python train.py --arch="pvt" --translate=0.12 --head_dim=16 --inner_norm=false --drop_path=0.05 --patch_size=[2, 2] --init="xavier_uniform" --beta1=0.9 --max_steps=22300
Rows from block 6, named by matrix and row number. Each number is 200 + 30 x the weight over the matrix's rms, rounded and kept within 0 to 999. All counts start at 0.
# q: attention query (model.blocks.6.attn.q.weight, 320x320), inputs 160-319
q.296,167,146,189,168,219,212,212,179,212,187,196,242,179,180,189,207,192,209,201,170,220,189,186,131,240,222,235,233,205,196,257,186,212,189,171,161,235,212,203,214,124,233,206,192,232,200,182,211,199,201,197,228,208,209,179,217,178,220,205,201,228,196,245,219,231,233,203,227,221,177,119,185,212,248,192,212,178,220,228,170,158,148,188,184,202,215,279,220,214,198,165,173,176,171,248,180,245,204,169,182,167,224,198,176,187,132,167,188,174,199,182,198,162,218,170,164,186,164,244,231,227,234,180,170,229,229,179,153,210,267,223,212,183,202,197,229,229,209,169,194,178,126,128,215,257,217,198,188,162,155,204,213,237,199,200,252,169,192,216,212
q.297,143,113,221,233,239,172,203,284,249,138,175,265,195,123,202,237,153,226,211,200,199,240,255,150,210,174,235,205,173,190,162,244,219,149,216,190,249,160,146,231,181,235,243,134,244,261,159,217,110,203,251,248,228,203,153,200,212,173,112,250,281,268,205,261,187,234,209,168,237,160,201,225,190,209,232,234,154,223,202,165,170,230,210,177,154,196,253,246,295,159,228,214,212,165,201,213,213,273,239,248,190,276,148,198,170,229,199,208,179,170,150,179,184,184,254,165,183,215,150,228,173,251,211,204,140,168,154,247,273,225,141,143,238,160,148,223,201,152,183,233,209,165,225,207,186,122,216,130,186,159,167,190,219,274,208,242,99,189,196,184
q.298,208,202,173,163,178,208,214,150,190,213,183,188,189,237,187,196,216,193,237,151,166,159,183,200,186,206,203,147,216,248,223,163,202,199,170,185,174,254,212,190,191,184,183,207,183,175,231,215,200,203,205,188,192,203,204,224,197,257,234,210,186,182,209,193,199,184,187,209,168,197,185,181,237,231,224,192,257,173,183,199,206,176,207,210,234,208,204,202,195,194,195,192,196,189,233,178,196,204,188,209,203,197,247,172,216,184,184,188,202,232,202,196,196,183,155,197,194,220,216,194,208,232,145,199,262,208,200,171,171,197,213,207,202,151,226,186,175,224,199,183,166,172,175,232,218,243,186,222,195,168,197,197,192,163,244,160,230,173,214,217
q.299,220,214,157,187,232,112,147,222,204,237,163,173,225,209,211,194,191,181,191,152,128,263,193,168,193,185,204,131,236,187,220,187,176,227,189,225,212,269,179,220,185,194,222,183,232,179,246,231,184,256,201,180,176,221,233,168,170,209,133,194,263,233,208,204,233,150,171,211,178,203,206,198,224,198,238,250,187,152,166,140,165,191,212,199,190,174,214,167,219,196,193,227,237,213,196,219,252,224,255,203,222,158,188,128,205,148,152,214,207,144,197,167,215,210,215,221,226,205,165,192,255,188,141,239,229,180,193,157,171,176,251,140,181,147,235,277,176,177,157,232,214,202,227,265,194,150,194,228,188,243,159,111,127,159,167,187,239,267,241,200
q.300,189,186,215,266,171,246,140,231,229,135,237,190,141,177,154,181,221,178,247,191,242,166,170,153,233,131,250,167,193,234,185,235,220,169,194,218,172,198,181,197,229,229,228,191,191,225,158,177,162,223,236,182,204,141,206,253,235,261,218,226,165,240,221,195,176,186,256,148,122,203,190,260,217,173,203,255,207,201,218,233,142,216,199,247,207,256,221,252,208,193,235,221,189,204,214,220,194,241,208,256,169,219,227,210,227,218,217,215,267,213,189,145,170,186,209,169,190,241,206,226,167,251,182,221,254,156,209,245,215,214,189,186,195,156,183,288,227,182,170,237,168,195,212,262,245,181,240,152,186,165,192,178,223,218,227,187,182,218,152,168
q.301,153,241,220,101,211,205,196,155,248,211,201,219,186,188,189,217,193,285,218,179,150,182,202,175,185,283,166,229,184,220,187,238,170,245,191,201,223,222,257,168,167,295,156,200,226,173,182,251,213,191,130,193,172,245,136,136,154,187,258,253,213,139,213,217,227,187,136,237,180,190,195,158,169,221,181,203,238,180,215,148,241,162,208,230,199,165,227,193,192,209,189,235,193,192,169,142,243,186,163,219,235,192,181,201,135,221,171,106,154,179,204,206,205,185,209,181,162,221,208,195,228,196,180,217,193,205,231,244,158,211,238,191,176,172,172,142,163,208,182,221,177,192,216,198,164,241,127,178,214,209,188,250,195,199,138,157,217,155,243,222
q.302,167,199,230,257,180,245,169,197,214,164,271,233,169,165,192,218,168,237,192,227,239,121,205,266,232,216,224,208,174,221,181,255,184,142,190,194,223,204,220,215,199,251,226,182,212,179,145,193,182,223,207,214,176,218,181,249,215,235,215,213,167,181,199,226,140,212,237,182,201,172,169,204,151,188,173,184,162,231,213,267,211,201,167,243,234,194,211,219,219,180,242,201,149,162,213,238,177,234,177,179,187,207,203,216,161,278,200,222,225,228,158,167,184,201,179,177,231,246,189,241,147,244,258,207,217,202,239,212,251,234,146,196,177,232,158,173,204,177,232,215,212,233,294,163,239,194,227,173,202,125,262,249,293,186,195,208,148,185,164,176
q.303,207,195,187,209,222,175,253,217,207,197,186,186,253,203,231,146,172,193,175,248,239,234,195,168,227,177,204,229,172,135,250,179,178,248,231,201,226,213,207,187,205,227,186,261,180,202,187,224,231,143,188,239,201,169,254,168,217,164,178,155,215,210,151,210,234,176,198,205,183,194,177,223,209,160,221,223,208,215,173,171,169,201,176,178,166,207,180,211,147,205,178,245,223,194,209,195,186,183,170,210,200,211,149,164,193,170,229,235,196,164,264,238,205,173,238,230,189,162,210,223,182,173,188,226,215,213,189,169,177,171,198,197,217,225,206,194,235,215,232,208,204,187,155,189,172,204,199,213,172,231,155,250,154,195,217,247,197,240,209,231
q.304,173,218,168,132,217,149,251,163,172,265,131,188,228,241,234,213,164,227,146,204,131,165,218,223,171,278,197,235,223,233,188,177,145,233,228,220,222,200,220,222,147,207,174,195,224,182,240,252,275,164,176,181,229,248,175,136,181,199,222,173,235,121,161,226,199,187,134,245,221,237,231,156,148,226,247,208,228,198,182,200,230,179,198,201,193,135,201,140,160,233,147,235,177,220,139,153,192,202,190,189,253,205,159,181,159,225,200,145,159,209,257,269,241,186,168,219,207,182,223,175,264,142,156,215,230,223,206,181,157,152,195,259,222,197,224,126,173,249,241,181,203,222,182,166,198,204,154,212,205,228,199,240,186,161,142,146,227,145,230,214
q.305,181,180,212,195,249,178,201,168,169,199,166,233,190,227,211,228,146,225,218,210,143,149,227,215,205,262,255,180,237,226,253,184,169,146,136,208,172,200,207,254,170,214,222,218,214,175,198,192,193,161,231,151,258,212,163,221,212,197,211,173,265,130,144,195,163,282,178,188,236,234,192,180,177,261,218,257,236,249,197,153,181,182,143,174,221,144,215,204,230,224,171,210,132,139,220,200,173,214,184,213,228,226,209,236,162,246,213,224,166,223,212,275,146,246,113,200,195,176,193,203,181,175,232,224,210,217,205,191,217,223,211,172,257,220,194,196,158,180,181,131,210,153,202,152,187,191,182,155,195,178,240,246,240,123,234,154,136,165,208,189
q.306,186,244,181,236,161,219,179,160,201,220,257,187,184,198,196,208,193,188,195,162,244,188,157,197,217,197,194,222,202,233,173,185,231,200,167,201,204,216,193,178,207,218,191,201,225,183,227,230,166,220,179,220,160,220,242,217,186,234,175,209,183,236,255,191,260,142,163,156,159,180,184,181,183,201,238,194,174,182,234,182,226,210,199,240,232,179,206,190,197,192,214,201,194,219,206,210,252,188,184,198,192,178,170,202,196,149,145,152,204,159,229,181,199,240,196,191,235,215,252,219,214,190,212,209,194,148,194,177,191,216,238,203,121,166,212,172,259,241,151,234,209,230,166,249,244,194,225,199,199,228,203,161,191,186,127,187,249,206,189,245
q.307,188,223,204,191,206,214,189,205,195,194,196,232,197,179,175,183,189,200,200,230,219,212,211,217,241,211,191,240,199,187,197,235,206,201,203,195,226,170,245,211,177,234,205,195,185,191,176,217,180,201,169,258,191,196,180,167,196,167,176,219,213,192,218,188,192,188,218,229,201,163,197,202,184,223,148,186,177,206,198,210,198,207,196,198,198,206,195,203,215,212,195,219,190,190,187,180,188,187,166,185,200,212,181,211,178,242,214,187,215,193,202,192,148,220,210,189,216,200,187,206,195,225,227,193,174,175,237,237,211,170,178,203,184,267,184,208,203,213,230,196,237,190,204,176,205,248,213,156,236,208,196,283,225,221,248,215,196,200,212,203
q.308,175,160,238,212,196,250,205,193,205,194,206,219,202,199,179,196,198,228,207,202,187,159,234,244,202,243,188,220,189,215,207,198,203,186,219,203,194,197,172,206,184,231,205,228,172,175,183,189,230,177,186,195,241,223,181,229,191,216,229,211,197,151,191,203,132,230,211,190,237,187,193,218,173,247,204,187,245,248,220,182,200,205,198,190,213,195,184,209,211,197,196,179,149,186,170,199,179,188,193,199,172,219,176,255,171,244,193,199,180,247,240,245,174,209,169,163,208,200,230,207,191,230,227,209,194,233,202,233,225,253,181,188,229,224,177,156,145,204,181,159,170,205,195,174,188,199,190,166,207,182,230,236,257,222,184,208,181,165,174,163
q.309,191,187,186,166,148,258,150,210,176,200,259,225,154,175,158,210,272,199,181,195,195,213,170,199,196,176,189,244,176,173,166,260,228,163,235,233,210,191,213,180,212,171,235,149,202,210,164,159,212,190,218,169,149,207,153,258,160,180,201,205,172,181,284,179,189,173,239,247,191,182,176,214,234,216,187,176,170,218,244,260,215,158,232,232,203,228,220,227,201,141,182,164,215,153,188,211,218,205,196,214,191,197,179,238,204,159,196,157,171,243,196,134,222,185,192,163,238,247,269,225,192,234,170,105,209,158,243,254,250,239,190,238,149,184,202,208,162,143,164,206,181,205,218,201,215,254,218,208,210,187,224,178,213,243,156,220,194,178,176,179
q.310,196,203,247,184,228,206,213,237,230,195,203,223,236,150,214,244,194,215,246,210,232,236,146,225,193,202,186,209,174,171,206,195,218,187,225,213,194,170,176,195,178,218,170,211,212,190,162,215,158,216,185,202,204,207,189,185,184,170,217,234,215,205,206,190,180,195,214,184,232,194,193,200,161,206,175,189,181,202,216,211,189,211,208,213,182,221,188,230,210,213,197,183,192,175,200,220,214,194,212,202,187,176,193,194,167,220,225,200,201,224,150,224,225,166,235,200,170,181,191,215,210,224,198,215,156,223,190,222,209,221,186,185,187,205,170,179,178,218,181,184,215,185,241,166,187,211,172,206,221,173,200,205,211,219,228,193,191,193,181,177
q.311,178,195,178,204,228,148,204,248,176,207,193,202,268,196,199,162,171,169,155,217,196,209,172,176,167,183,230,205,221,158,144,188,151,174,199,233,251,211,203,182,212,204,227,234,210,183,182,184,161,204,216,183,179,196,216,202,201,203,162,189,235,212,150,262,186,207,206,185,205,187,199,197,180,186,207,242,204,213,166,208,193,198,233,179,143,199,200,193,204,188,197,233,236,190,212,205,205,207,233,205,264,207,197,161,200,241,216,199,240,167,204,210,196,245,232,189,221,207,149,147,195,186,184,181,187,202,200,186,195,143,210,169,201,195,215,232,217,175,189,163,235,226,248,183,186,141,204,245,166,210,204,221,176,182,160,239,202,221,228,211
q.312,200,228,153,184,204,188,143,151,174,249,196,189,221,257,208,168,252,201,145,196,149,169,170,206,186,220,222,193,268,210,163,206,150,195,195,205,211,218,266,211,197,195,217,183,225,193,216,205,233,196,192,173,202,199,212,185,189,224,179,172,232,154,192,230,268,217,160,198,161,249,172,170,193,213,223,207,226,190,207,231,252,126,211,227,199,152,195,161,162,187,144,211,171,223,160,202,216,172,183,201,246,181,208,173,206,173,161,188,208,179,235,199,191,257,141,198,235,224,150,173,222,126,199,176,185,142,214,139,199,160,249,212,203,235,241,242,212,176,161,194,185,210,191,233,223,174,211,245,156,208,185,176,209,178,145,190,234,203,243,234
q.313,221,196,190,232,171,226,194,214,176,219,241,181,221,152,199,158,237,158,188,177,276,246,233,168,245,173,172,225,183,157,197,245,277,202,210,183,182,239,195,180,224,154,217,200,215,164,216,210,187,186,203,274,109,188,227,212,168,150,133,218,122,244,266,211,164,153,234,235,199,127,185,205,215,189,190,131,145,220,187,186,222,262,210,211,201,255,226,194,240,140,216,148,212,204,228,201,216,190,150,131,141,212,188,203,214,173,208,176,211,234,227,144,186,206,223,172,194,203,272,220,164,261,210,106,205,211,209,272,204,195,151,224,178,177,250,201,222,233,241,223,190,228,213,200,235,237,247,230,222,223,230,202,206,245,234,225,175,243,162,237
q.314,235,228,172,184,195,176,186,175,215,216,214,184,180,251,191,219,246,212,199,193,172,159,167,179,176,210,230,173,228,229,189,206,214,206,161,188,190,247,172,160,196,182,203,207,186,187,219,190,208,195,198,174,191,211,246,210,208,245,216,203,193,171,203,206,294,210,169,177,142,269,176,195,229,164,182,231,205,191,164,216,224,154,168,214,189,166,199,205,160,224,187,202,196,184,214,210,218,179,177,204,229,174,230,175,212,173,176,197,190,222,205,199,198,189,188,234,217,209,185,219,187,197,195,209,210,161,194,143,169,179,247,162,226,170,208,248,242,190,197,246,156,195,143,251,219,163,180,218,187,217,150,149,160,182,175,187,208,226,236,216
q.315,169,115,152,220,201,183,181,196,230,189,171,219,185,240,223,171,233,154,192,164,169,173,209,206,134,166,300,127,278,246,203,166,203,148,113,210,218,199,212,298,235,178,286,150,183,230,175,135,223,235,326,178,240,200,170,222,261,204,228,241,223,218,178,191,194,257,211,164,225,201,205,219,228,251,242,249,198,210,178,172,180,211,218,143,188,218,274,184,275,140,277,130,156,244,207,180,187,250,238,200,215,262,230,194,249,193,160,242,173,166,186,170,221,226,166,162,176,221,169,153,183,237,216,192,198,196,177,207,208,210,139,205,285,220,244,250,155,161,153,252,225,190,259,209,218,124,270,211,146,183,265,182,245,192,216,159,182,217,223,199
q.316,223,231,196,229,122,217,217,221,191,171,227,173,153,186,182,236,215,193,214,205,250,212,169,151,254,144,201,180,178,191,216,185,225,247,217,205,183,248,159,163,204,220,199,221,143,226,214,215,161,213,183,250,160,160,239,245,192,242,182,182,146,244,246,239,217,171,215,193,147,193,169,218,234,154,180,166,214,201,179,208,187,216,191,220,269,196,176,232,205,207,207,180,221,173,201,202,206,211,202,223,173,203,239,213,242,160,222,202,196,234,216,185,167,177,224,186,181,226,203,211,158,226,196,228,238,202,171,215,173,208,225,187,172,117,198,208,247,217,214,236,210,196,176,195,214,207,179,163,208,201,174,188,168,217,203,217,172,245,160,206