Rows from block 4 of a small rotation predictor, named by matrix and row number. Rows with one number belong to one neuron. Each number is 500 + 25 x the weight over its row's rms, rounded and kept within 0 to 999. All counts start at 0. Numbers have three digits each. After the name is the row's rms in percent of the matrix's.
After each neuron's rows are labels from the 100 images, of 14976, where the neuron reaches its highest value: "colour at peak" is the nearest of a few named colours to the mean colour under the peak. Only what is clearly more common there than usual is listed. The data: regions of photos with short descriptions (Visual Genome). In brackets: how many of the 100.
# fc1: MLP up (model.blocks.4.mlp.fc1.weight, 640x160), inputs 0-159
# fc2: MLP down (model.blocks.4.mlp.fc2.weight, 160x640, transposed), outputs 0-159

fc1.72 118:538486481476543476512536470538526521489508496464546513487499468500501484491485497516468548508489516505513508494502540493493529547495491485506509575542522518480533506470535482481505521515497513464462479526510513509483483529514498522510519522492518497536494571522529455497465472492591533493515480489538478451471530482497455482470506487513505484483495510475507534469560505537487464512487469455522517504495524488498489489480487495475501469499532483527499482516499514521511488534504511
fc2.72 111:508465466484509514520521487525508529485475486479496522475516474489533539462433488494520528494460497512496477524525529496498512546519517477539486493497532497486531538490514550468516494473537515527439481512509467485551483508508489483529479506483519495506440459506477516500489475499497470525506504468488511456483514462472496463521541492464494521507470471434501472510471462518488535450536495467497491519498504521530501486560514514485483504505475517499498479520499524527482514530519452
colour at peak: black (72)

fc1.283 076:497481518503463480495539447477489514473446499541540526499526461492507478532515510498475500491502459469533529522454504503503457505498458522519537474463529525498466472519501497523443459459523480497482503464503487512465494541495472516476478481490560465513498498483517505493507505497511522523518441472475496544485476477477528502475532473536472484469511459551466492525491489501506513528498485491519476510486520509508463489476471505486515495505477430493513497528513485514454476489514481
fc2.283 082:489541578473461472526491545492487522525509430494495499506503510457507488503547542496512516527480484466544519534555498543493472480477534516482463534475526453457512467507499536544538474504518479512462498494472501481478473511463491502491461501474519471501524479505503511510514510511513492522501504507509494500495504478492486490476488468530474494502483485525519478507487534466497482468457509489489467488487505527507483528505521480488488505523494540491483440493513483473478450563506533
colour at peak: grey (69)

fc1.442 114:512484489532457457505488488496549484464522509485481533503477494476490457469507515528495473469483488475459484521502518480482537475476489539555513475507529487453442475536529493494484486490552517525509480482516474532508484501462500450554493526498529502521531473491522510533463509498475494524492467485449526507475508490507502515485485516540516488478499490521491524504458512543458530490532494487516536489507458487491465506528506502518534510456498452481501509494482500484478470517487431
fc2.442 118:539500491558495519485500460541487521478491490524515528470481554472494475462507499460529517547479479510501491537517481477497483524491489506490509471551508470550520510505508501495483511510547463495453460527467471522475498480471519477458508504526499482552504526476497495525498537478511506479498516513516467517483499486561507523472515498532526466496554515510469489496477504484442546488479495485498500538545465527513520517517509499501525484508487515546544515494504481538501534524465474
colour at peak: white (58)

fc1.462 096:515478504523479467519531491488501478524486473513444490505525487501473502487558474485460505477541498497518483497561470553510481456499487501489533518523495482498547477529509434520489453532534500515512493507521471504492524493496526475516472479491511543530562429484469509476521495550451496463469503495467517516477490479469512486502515475504494518502502480512454469520444520500483508492524515510487498505474507507505468540545502498479489497477499446487507511503496489487494480528541514
fc2.462 106:495473490516486500508546512503476554502532519505512556500540472518481465502466507484525543473497526511529510493514531494542477528540509508474456478482500498481482491513525523508506478480532509540506485525510473490500530531501499506550517482463517484520482475478470513466497496548453468466520540469501494484476478509501537514514586527470519482507514496510518483498494488498518523472543450513508464505486506486522488489572532525484510482502492481517517481529477438500490522502542475
colour at peak: black (48)

fc1.433 066:499495477493527464515506526484501457485501503535547472500503498543534494494499474474481480521505526489424460487469495509478562500474484462473519535506471482452501507519511492524503514506510487509483505514521479508543497514514500550477502479491495513498480476539487473507566499509510491496502500524559507484539474496483484532505481471489495519521497473473568513534507473561541500492470485536462499530473476549499477563510483534476497507496497509514522492483484452523531513518485514
fc2.433 082:496540527517488496481513527475452516502472509518505529488537460512492554485499476483477505521524489513513464493524522479501512547478498459505500464489505511479497499491487483555503499508496490514453511516504471491483502452525521522472474465491489507458513472455501482476550507561499436511514503514497493498445517495505466529485456460466453473492471491516530483515521519467525519483484515466468461450499469518506486509559473527533507533479492502477500491492514479480506496557483519
colour at peak: white (33); pink (31)

fc1.256 078:536486508504497458490473448493526496507503497523504513507475540471515513543491464490515513503474488492515515476476470526534472452469513516519499496490476476491473503533556500526505473534523500519538467542543486502502469463468516454520483493533514483460493518526512466513518531510471495484521492505463517535452499534514496491518499533516529474476487488497484510512493457482488462487464524451537525502482461520507488468507531424484536497464506509554515501513483477468494486531477539
fc2.256 077:521502538492523482490513551519491503531532480467503544476532499487497502487494492493535498482505513498499480431521500549517501475495448531489516500502512492516513460532511504511533448505563506503480532513467482521481508473468510477475493535509520522464545512463509468504492511527451489501462494462531506503511524495452522498520522479515476489487533507535519525495458479530507511433528507459536446532497490507502484546498532465487542518491486513504512514470479475486492461496534514
colour at peak: white (42); pink (33)

fc1.353 107:464512504477460475505499508500503473519520500521503521489538494503505476477528475495476534558521526476501482491499499525515541461497525520497578502485477452477488501522496495569510509498446505493566472453511469520574495477502512494512476513506504481510483477490502495515523480532453459471507482496460535532507503506521487476478516472529503542493526503481524484528452515470506468527524510507489488516484547497500487487512570516514499527504505480464469502497488468488500500467530516
fc2.353 103:526524465528515500523541496491484518472489502527528492486488491528529554475529455512447477502485482505545473505491554507486544516496515447475508485523476543521518472497482465479491525535473474522482489511494492501488446489501488534474499517501487523474569481500492528532459460527505535520522510460477478497501509507500539516519508477468468489496474496476475491536464521489527487478478496519551538489511494524534552494519497471474496489516473494478506497484485550532500468555497503
colour at peak: white (27)

fc1.21 140:498501522482464428510493509473493499527534519512535528457502491502498475494556502481507492475494479468507492546476483490529520414519483477507559527514457465490513492519513483566519486528507507490515491470507537482545520505487490527514497514477485498465496475491510500515526517510457489496480505527445521538485512503483501463506518529508484474501500480488481466479445473461512516522514492542539503512523520520508544488482512474499509559498505454509519464478520482469510516484522520
fc2.21 142:485488483523477458517499536502458491496491534541503480471522479516481519462516456498419494479463484495509459524521499507582508496495520483485504498529516502515512475535505472479502508490489512497501505504461512475474498511495470527529491520521492481479508529513516503511504508488525531487554503495515511505495552541472467478475518514478457495476467519452472480553536506460492461540460523469498533468491495529499497517536470475501484500493491456478526477522474519491525541539472478
colour at peak: pink (28); white (26)

fc1.434 126:485517525501465458517499546496506494531532515533500496494501494494521462472537523495506511515491527476506492507505492501523523439519525499503547524486468438480485501529493493559505498532453505505544471447529487480546502485471504515528476509489494489496486469500509495507526488523432477464516497516454499545498503490517496491485548494497489519530503496476547462500421523459504483519524500549479494515498524496506534481500537538515502505528511470470470517493521460479528516467512511
fc2.434 109:522479462506488488520515544502469515495482527547506483460490511549517518461524468502422472490456510478533468487495537510490527477484524448490524492527496527540503488509473462488493524542457503504516515527481506486480459472518478552503488513519492497475537522522473490497434472517479576498513517469507500505514508539507507485510526499465469510475467501479517478515489521502503504473461499509537540505489531541504539490536494488486496498507486491519521515503465549536495499519495513
colour at peak: pink (27); white (26)

fc1.184 109:508504536486547474477505539471513464514508499523452560491506524475463503477542490524517488517499492493500514477487516492498536481502547488514506487489419495544509460502496477513546531560468481467505523522503487498471511517524529510521501491491466518483518462538492482492512473562514531508465516496514529549447510488488499492486485496497489545492486495481507463479471509500489495445530498506520526504483513488487525514485518525461509476493546542518486508505525520504466497466559506
fc2.184 114:527494501501587497485482506482508464529530454529496512461495520527479503472506455501531511483498515523473524464470545469492490502521527514497517519492493585471537452522472501490523486550497502464517507524519478489498479503528477510480450509522513509520530513484476490503518496526492526519454510497531513505486491519502519483500515463493557467545484499513517489465514488473532532501476485476543514497506547502509533519490539461469482514516461544499462507476516500490534507482525502
colour at peak: pink (36)

fc1.199 144:510492507513544539481512482489510504498476484469501482498499484487483548508469460513501502477501471533483489500487514486477472524481473482503449468511505562535530502463520507447496487503550490499459531557455502483451497524521509494504545486492515521517493517516480507480496497484601527522492499481574491468493506507477509527502499510483476467496503496511463516483569465541497513494477504459523492487489482520487484504502451477488492492485498537527531477500490540511516491529498488
fc2.199 105:507493452520536457523524532509469469510478519549522496474517503552528509455499489496436481529461480478548475510500541537502535503478541484498517492529495511542494473503479480524515501527435521491536501495514518482492479515524475521476506512519454512482549507491490540508447476519499551500539510435520517501515514518512499511496538490468480497479459491457523486530497524487488518485437499499514535501500511542494502500520480516501493486524485466485512496526486531534505480507488503
colour at peak: pink (32); white (25)

fc1.219 094:517487501480478490534486513506541464508482506489499478534527494525518468468530487503511479445508510487497488484492489472470519474480474513510496516494524509441509499551471470505483463554558463500508478501550497506547498519499508447480496512474505528480514536526506488505514471541499501545492512557519534537533528504504441519508508515500473465521465462479491482500486490534517527520531506473498501523507552477452515526548488517476490505467476512491510518490495475504493525503566524
fc2.219 094:488492550507537475504477565450513487522456441484538475506523504496519508485461533482532531491547503488499507503472490526517530527480498502484482505471521524484525484504547505528535498496521538485507458476502504495495515526504547493527458465477474496489515491485477518487493495558517477543513493520511518515455509436472491496485462501504476487455495475525491512510509500490486564521458496490523483493501521467457487489508480523524518509485454531463452494503532494484510481468532500
colour at peak: grey (63)

fc1.548 087:503490486474487469529541485506487490500495512508493519483463479517572486469514510514496499432494514484483487519517532548507464523515462501507524502467534556516545503491508475512459476508495479472487496486515510487559489540521513492521504458481543509529548481508479543475536503513524483580482450490513514497481506469467503508512487475514474515473469450513519493506488504562505528500483465501531506525545488525506479511501465509492500518508480438509498465490481498511499498487515493
fc2.548 081:451537536494477477481492541453476517507483504538526466485511500460488522508526559503529525480503489480483482487482524510485469533507520492476513533491461487440521443498490502564550492510494499507511543460453514503521526467504535487498485469440506498480480503494517484502491496521500467537523520512485489520508482446483484478529484485493500486494527465533505473513489540519497551520501491488481488504486517490528518503505505524532473511541462517478491449482522485490466482541541514
colour at peak: grey (73)

fc1.228 104:491486514508511534486517514500506527483495485486530484469474493472473507532497556506498491521525539514528499467490484527486489432466526500504485519505506470478521528538507524473482528441519527514496479514457504503576453463512518482483502515519481473480457512519483461462529521470477497516470541482458447488528515503515498529512474524498493517518484522556504488506500503461501476493491487544479497498475538453486504448511544530498517515503503526515468518475515517454475509502501539
fc2.228 105:483513435524488513536500505516493484498459505551516507519509505510523500512479487482479479499485533503500510520523446517504525498476535494490467508473526496563504570517487466458480485454533480498480476519486517496531428499475485477485491506529516505509495525513484502504500491447511566541528534455486435471532496532533497514527488550498478505484530519512534522533492528441480483483464523492511483526471487511460515504518504521495493499468499481511505522498517513498503488490476482
colour at peak: pink (25)

fc1.357 085:488494507510495459464461512523483529503479472480465493499453487484472453530525524522476454510474540510503486457502472530515531484464523496487543464523514511530565493530498542479496506496461520520479516501472503492494518507491508549495471471533491493514489519516535524475518471514520483544484473503485484548515515514466518532505493514480500493531482525511497462498515521467490464504504477536489534509510503531483544518474516496504492546555495547470490463472538518456514443476512501
fc2.357 079:531474532484512518481502492493531523517493502508505546512504511483510497512493467492521529540482477538470499499519497444532448522509495534474515518514498526504531509471497526481476499535503510519495499502544486548493492461502526522493495480449509551510525466480533475500501465487495479491520466537496495459480488531469531516470514466512476525552519507487511510509431421525486503508490510502508509484482514466438481506487480504500531523531460483489489470527464505534486556487463476
colour at peak: black (49)

fc1.468 091:468509522535494529431523503458471546510478494520478483477505529488459456528494443513504470490530524478501505502457468503489448472479478507512473497497554520536442526499479506517487505501502502499508512463497510484480487481481491481496538485532501489499507544529530508485504521475473463517512487509496444475511533505485519505501532504493530481503494514569491467500473506475502506508529470531464489563473456511511504522445502511492481468522489497480516488512519479522475536451527502
fc2.468 095:461459463522482494461497473482481496486501499536444508492493580498471449455469501489516474494508541496491488476528449519510478507528528490529504532521524504475489536497528500524489493494519500511478510476498502514545491500483469485552504507552467507518484503531545485498466474540503506482520520499489448531547519516537528493512503511491512519495546480505534498502482503540482495514456498511508514531509467474487449451491477472494520506495521486504506545525462497502464449493482507
colour at peak: grey (90)

fc1.44 144:503515546486496500460503513494482531524513491523524528509486525499497533542536479480535506475521473533481503525470486493552464488524497458498504454506448510492497466448544500520514490537522478513510479514464470487457528533500493522488499474479488505482516475502521495472501508521479482482451530529528559530477493529499492489470527531485523470491527502517502494526531477464516508485446491510532507520510440499498513494468458461490473466466531468505525516558542514473483515488500483
fc2.44 132:481510448517508519513521518534509522508511534501503502500480534482466527502490474509491483486483491554480487482489484482525485467474514505496524449511502450441469512503534513521535494522513469492510517510507497509469495464454516520480477506505485500462477481564539510444492528491485495502509500492521528574461472535489485483508505524510485470515558492485469498480505472525522488516453503471470515515488480515556495522502481460472488505518478527514499538518479534534533533514474440
colour at peak: pink (30)

fc1.101 115:525480484496531540486497474497520510461504519470482497526497506502512530522476492478523514466487464516495524495516546479496489537510476493518406473505520530484504486462508513470499493485544498502458514542531525490471526501476497486474533484484538524454528497496507490498464492473531496504492520480560463470502471496507491537511498502481467470503461466507494544440573465541494483461491513475526470503525472500517489518505470503485540481492488509524548525491493512520496469507479468
fc2.101 113:503510440534499481533516517496485488468480518512525461485491486523531535489523477508478501499479500501538480508496539527494535495481530484480491467503479547540516497497505454492502500512459464501489498515490517481486455473508493532502503520504487526434550526504500518506429464507491558516515489417517484474524538541503529507490514494455452477495476498458503506520471501485502497478474512495541530471512480499483542524525479469488487512485494489485498456483498558503519508512472480
colour at peak: pink (26)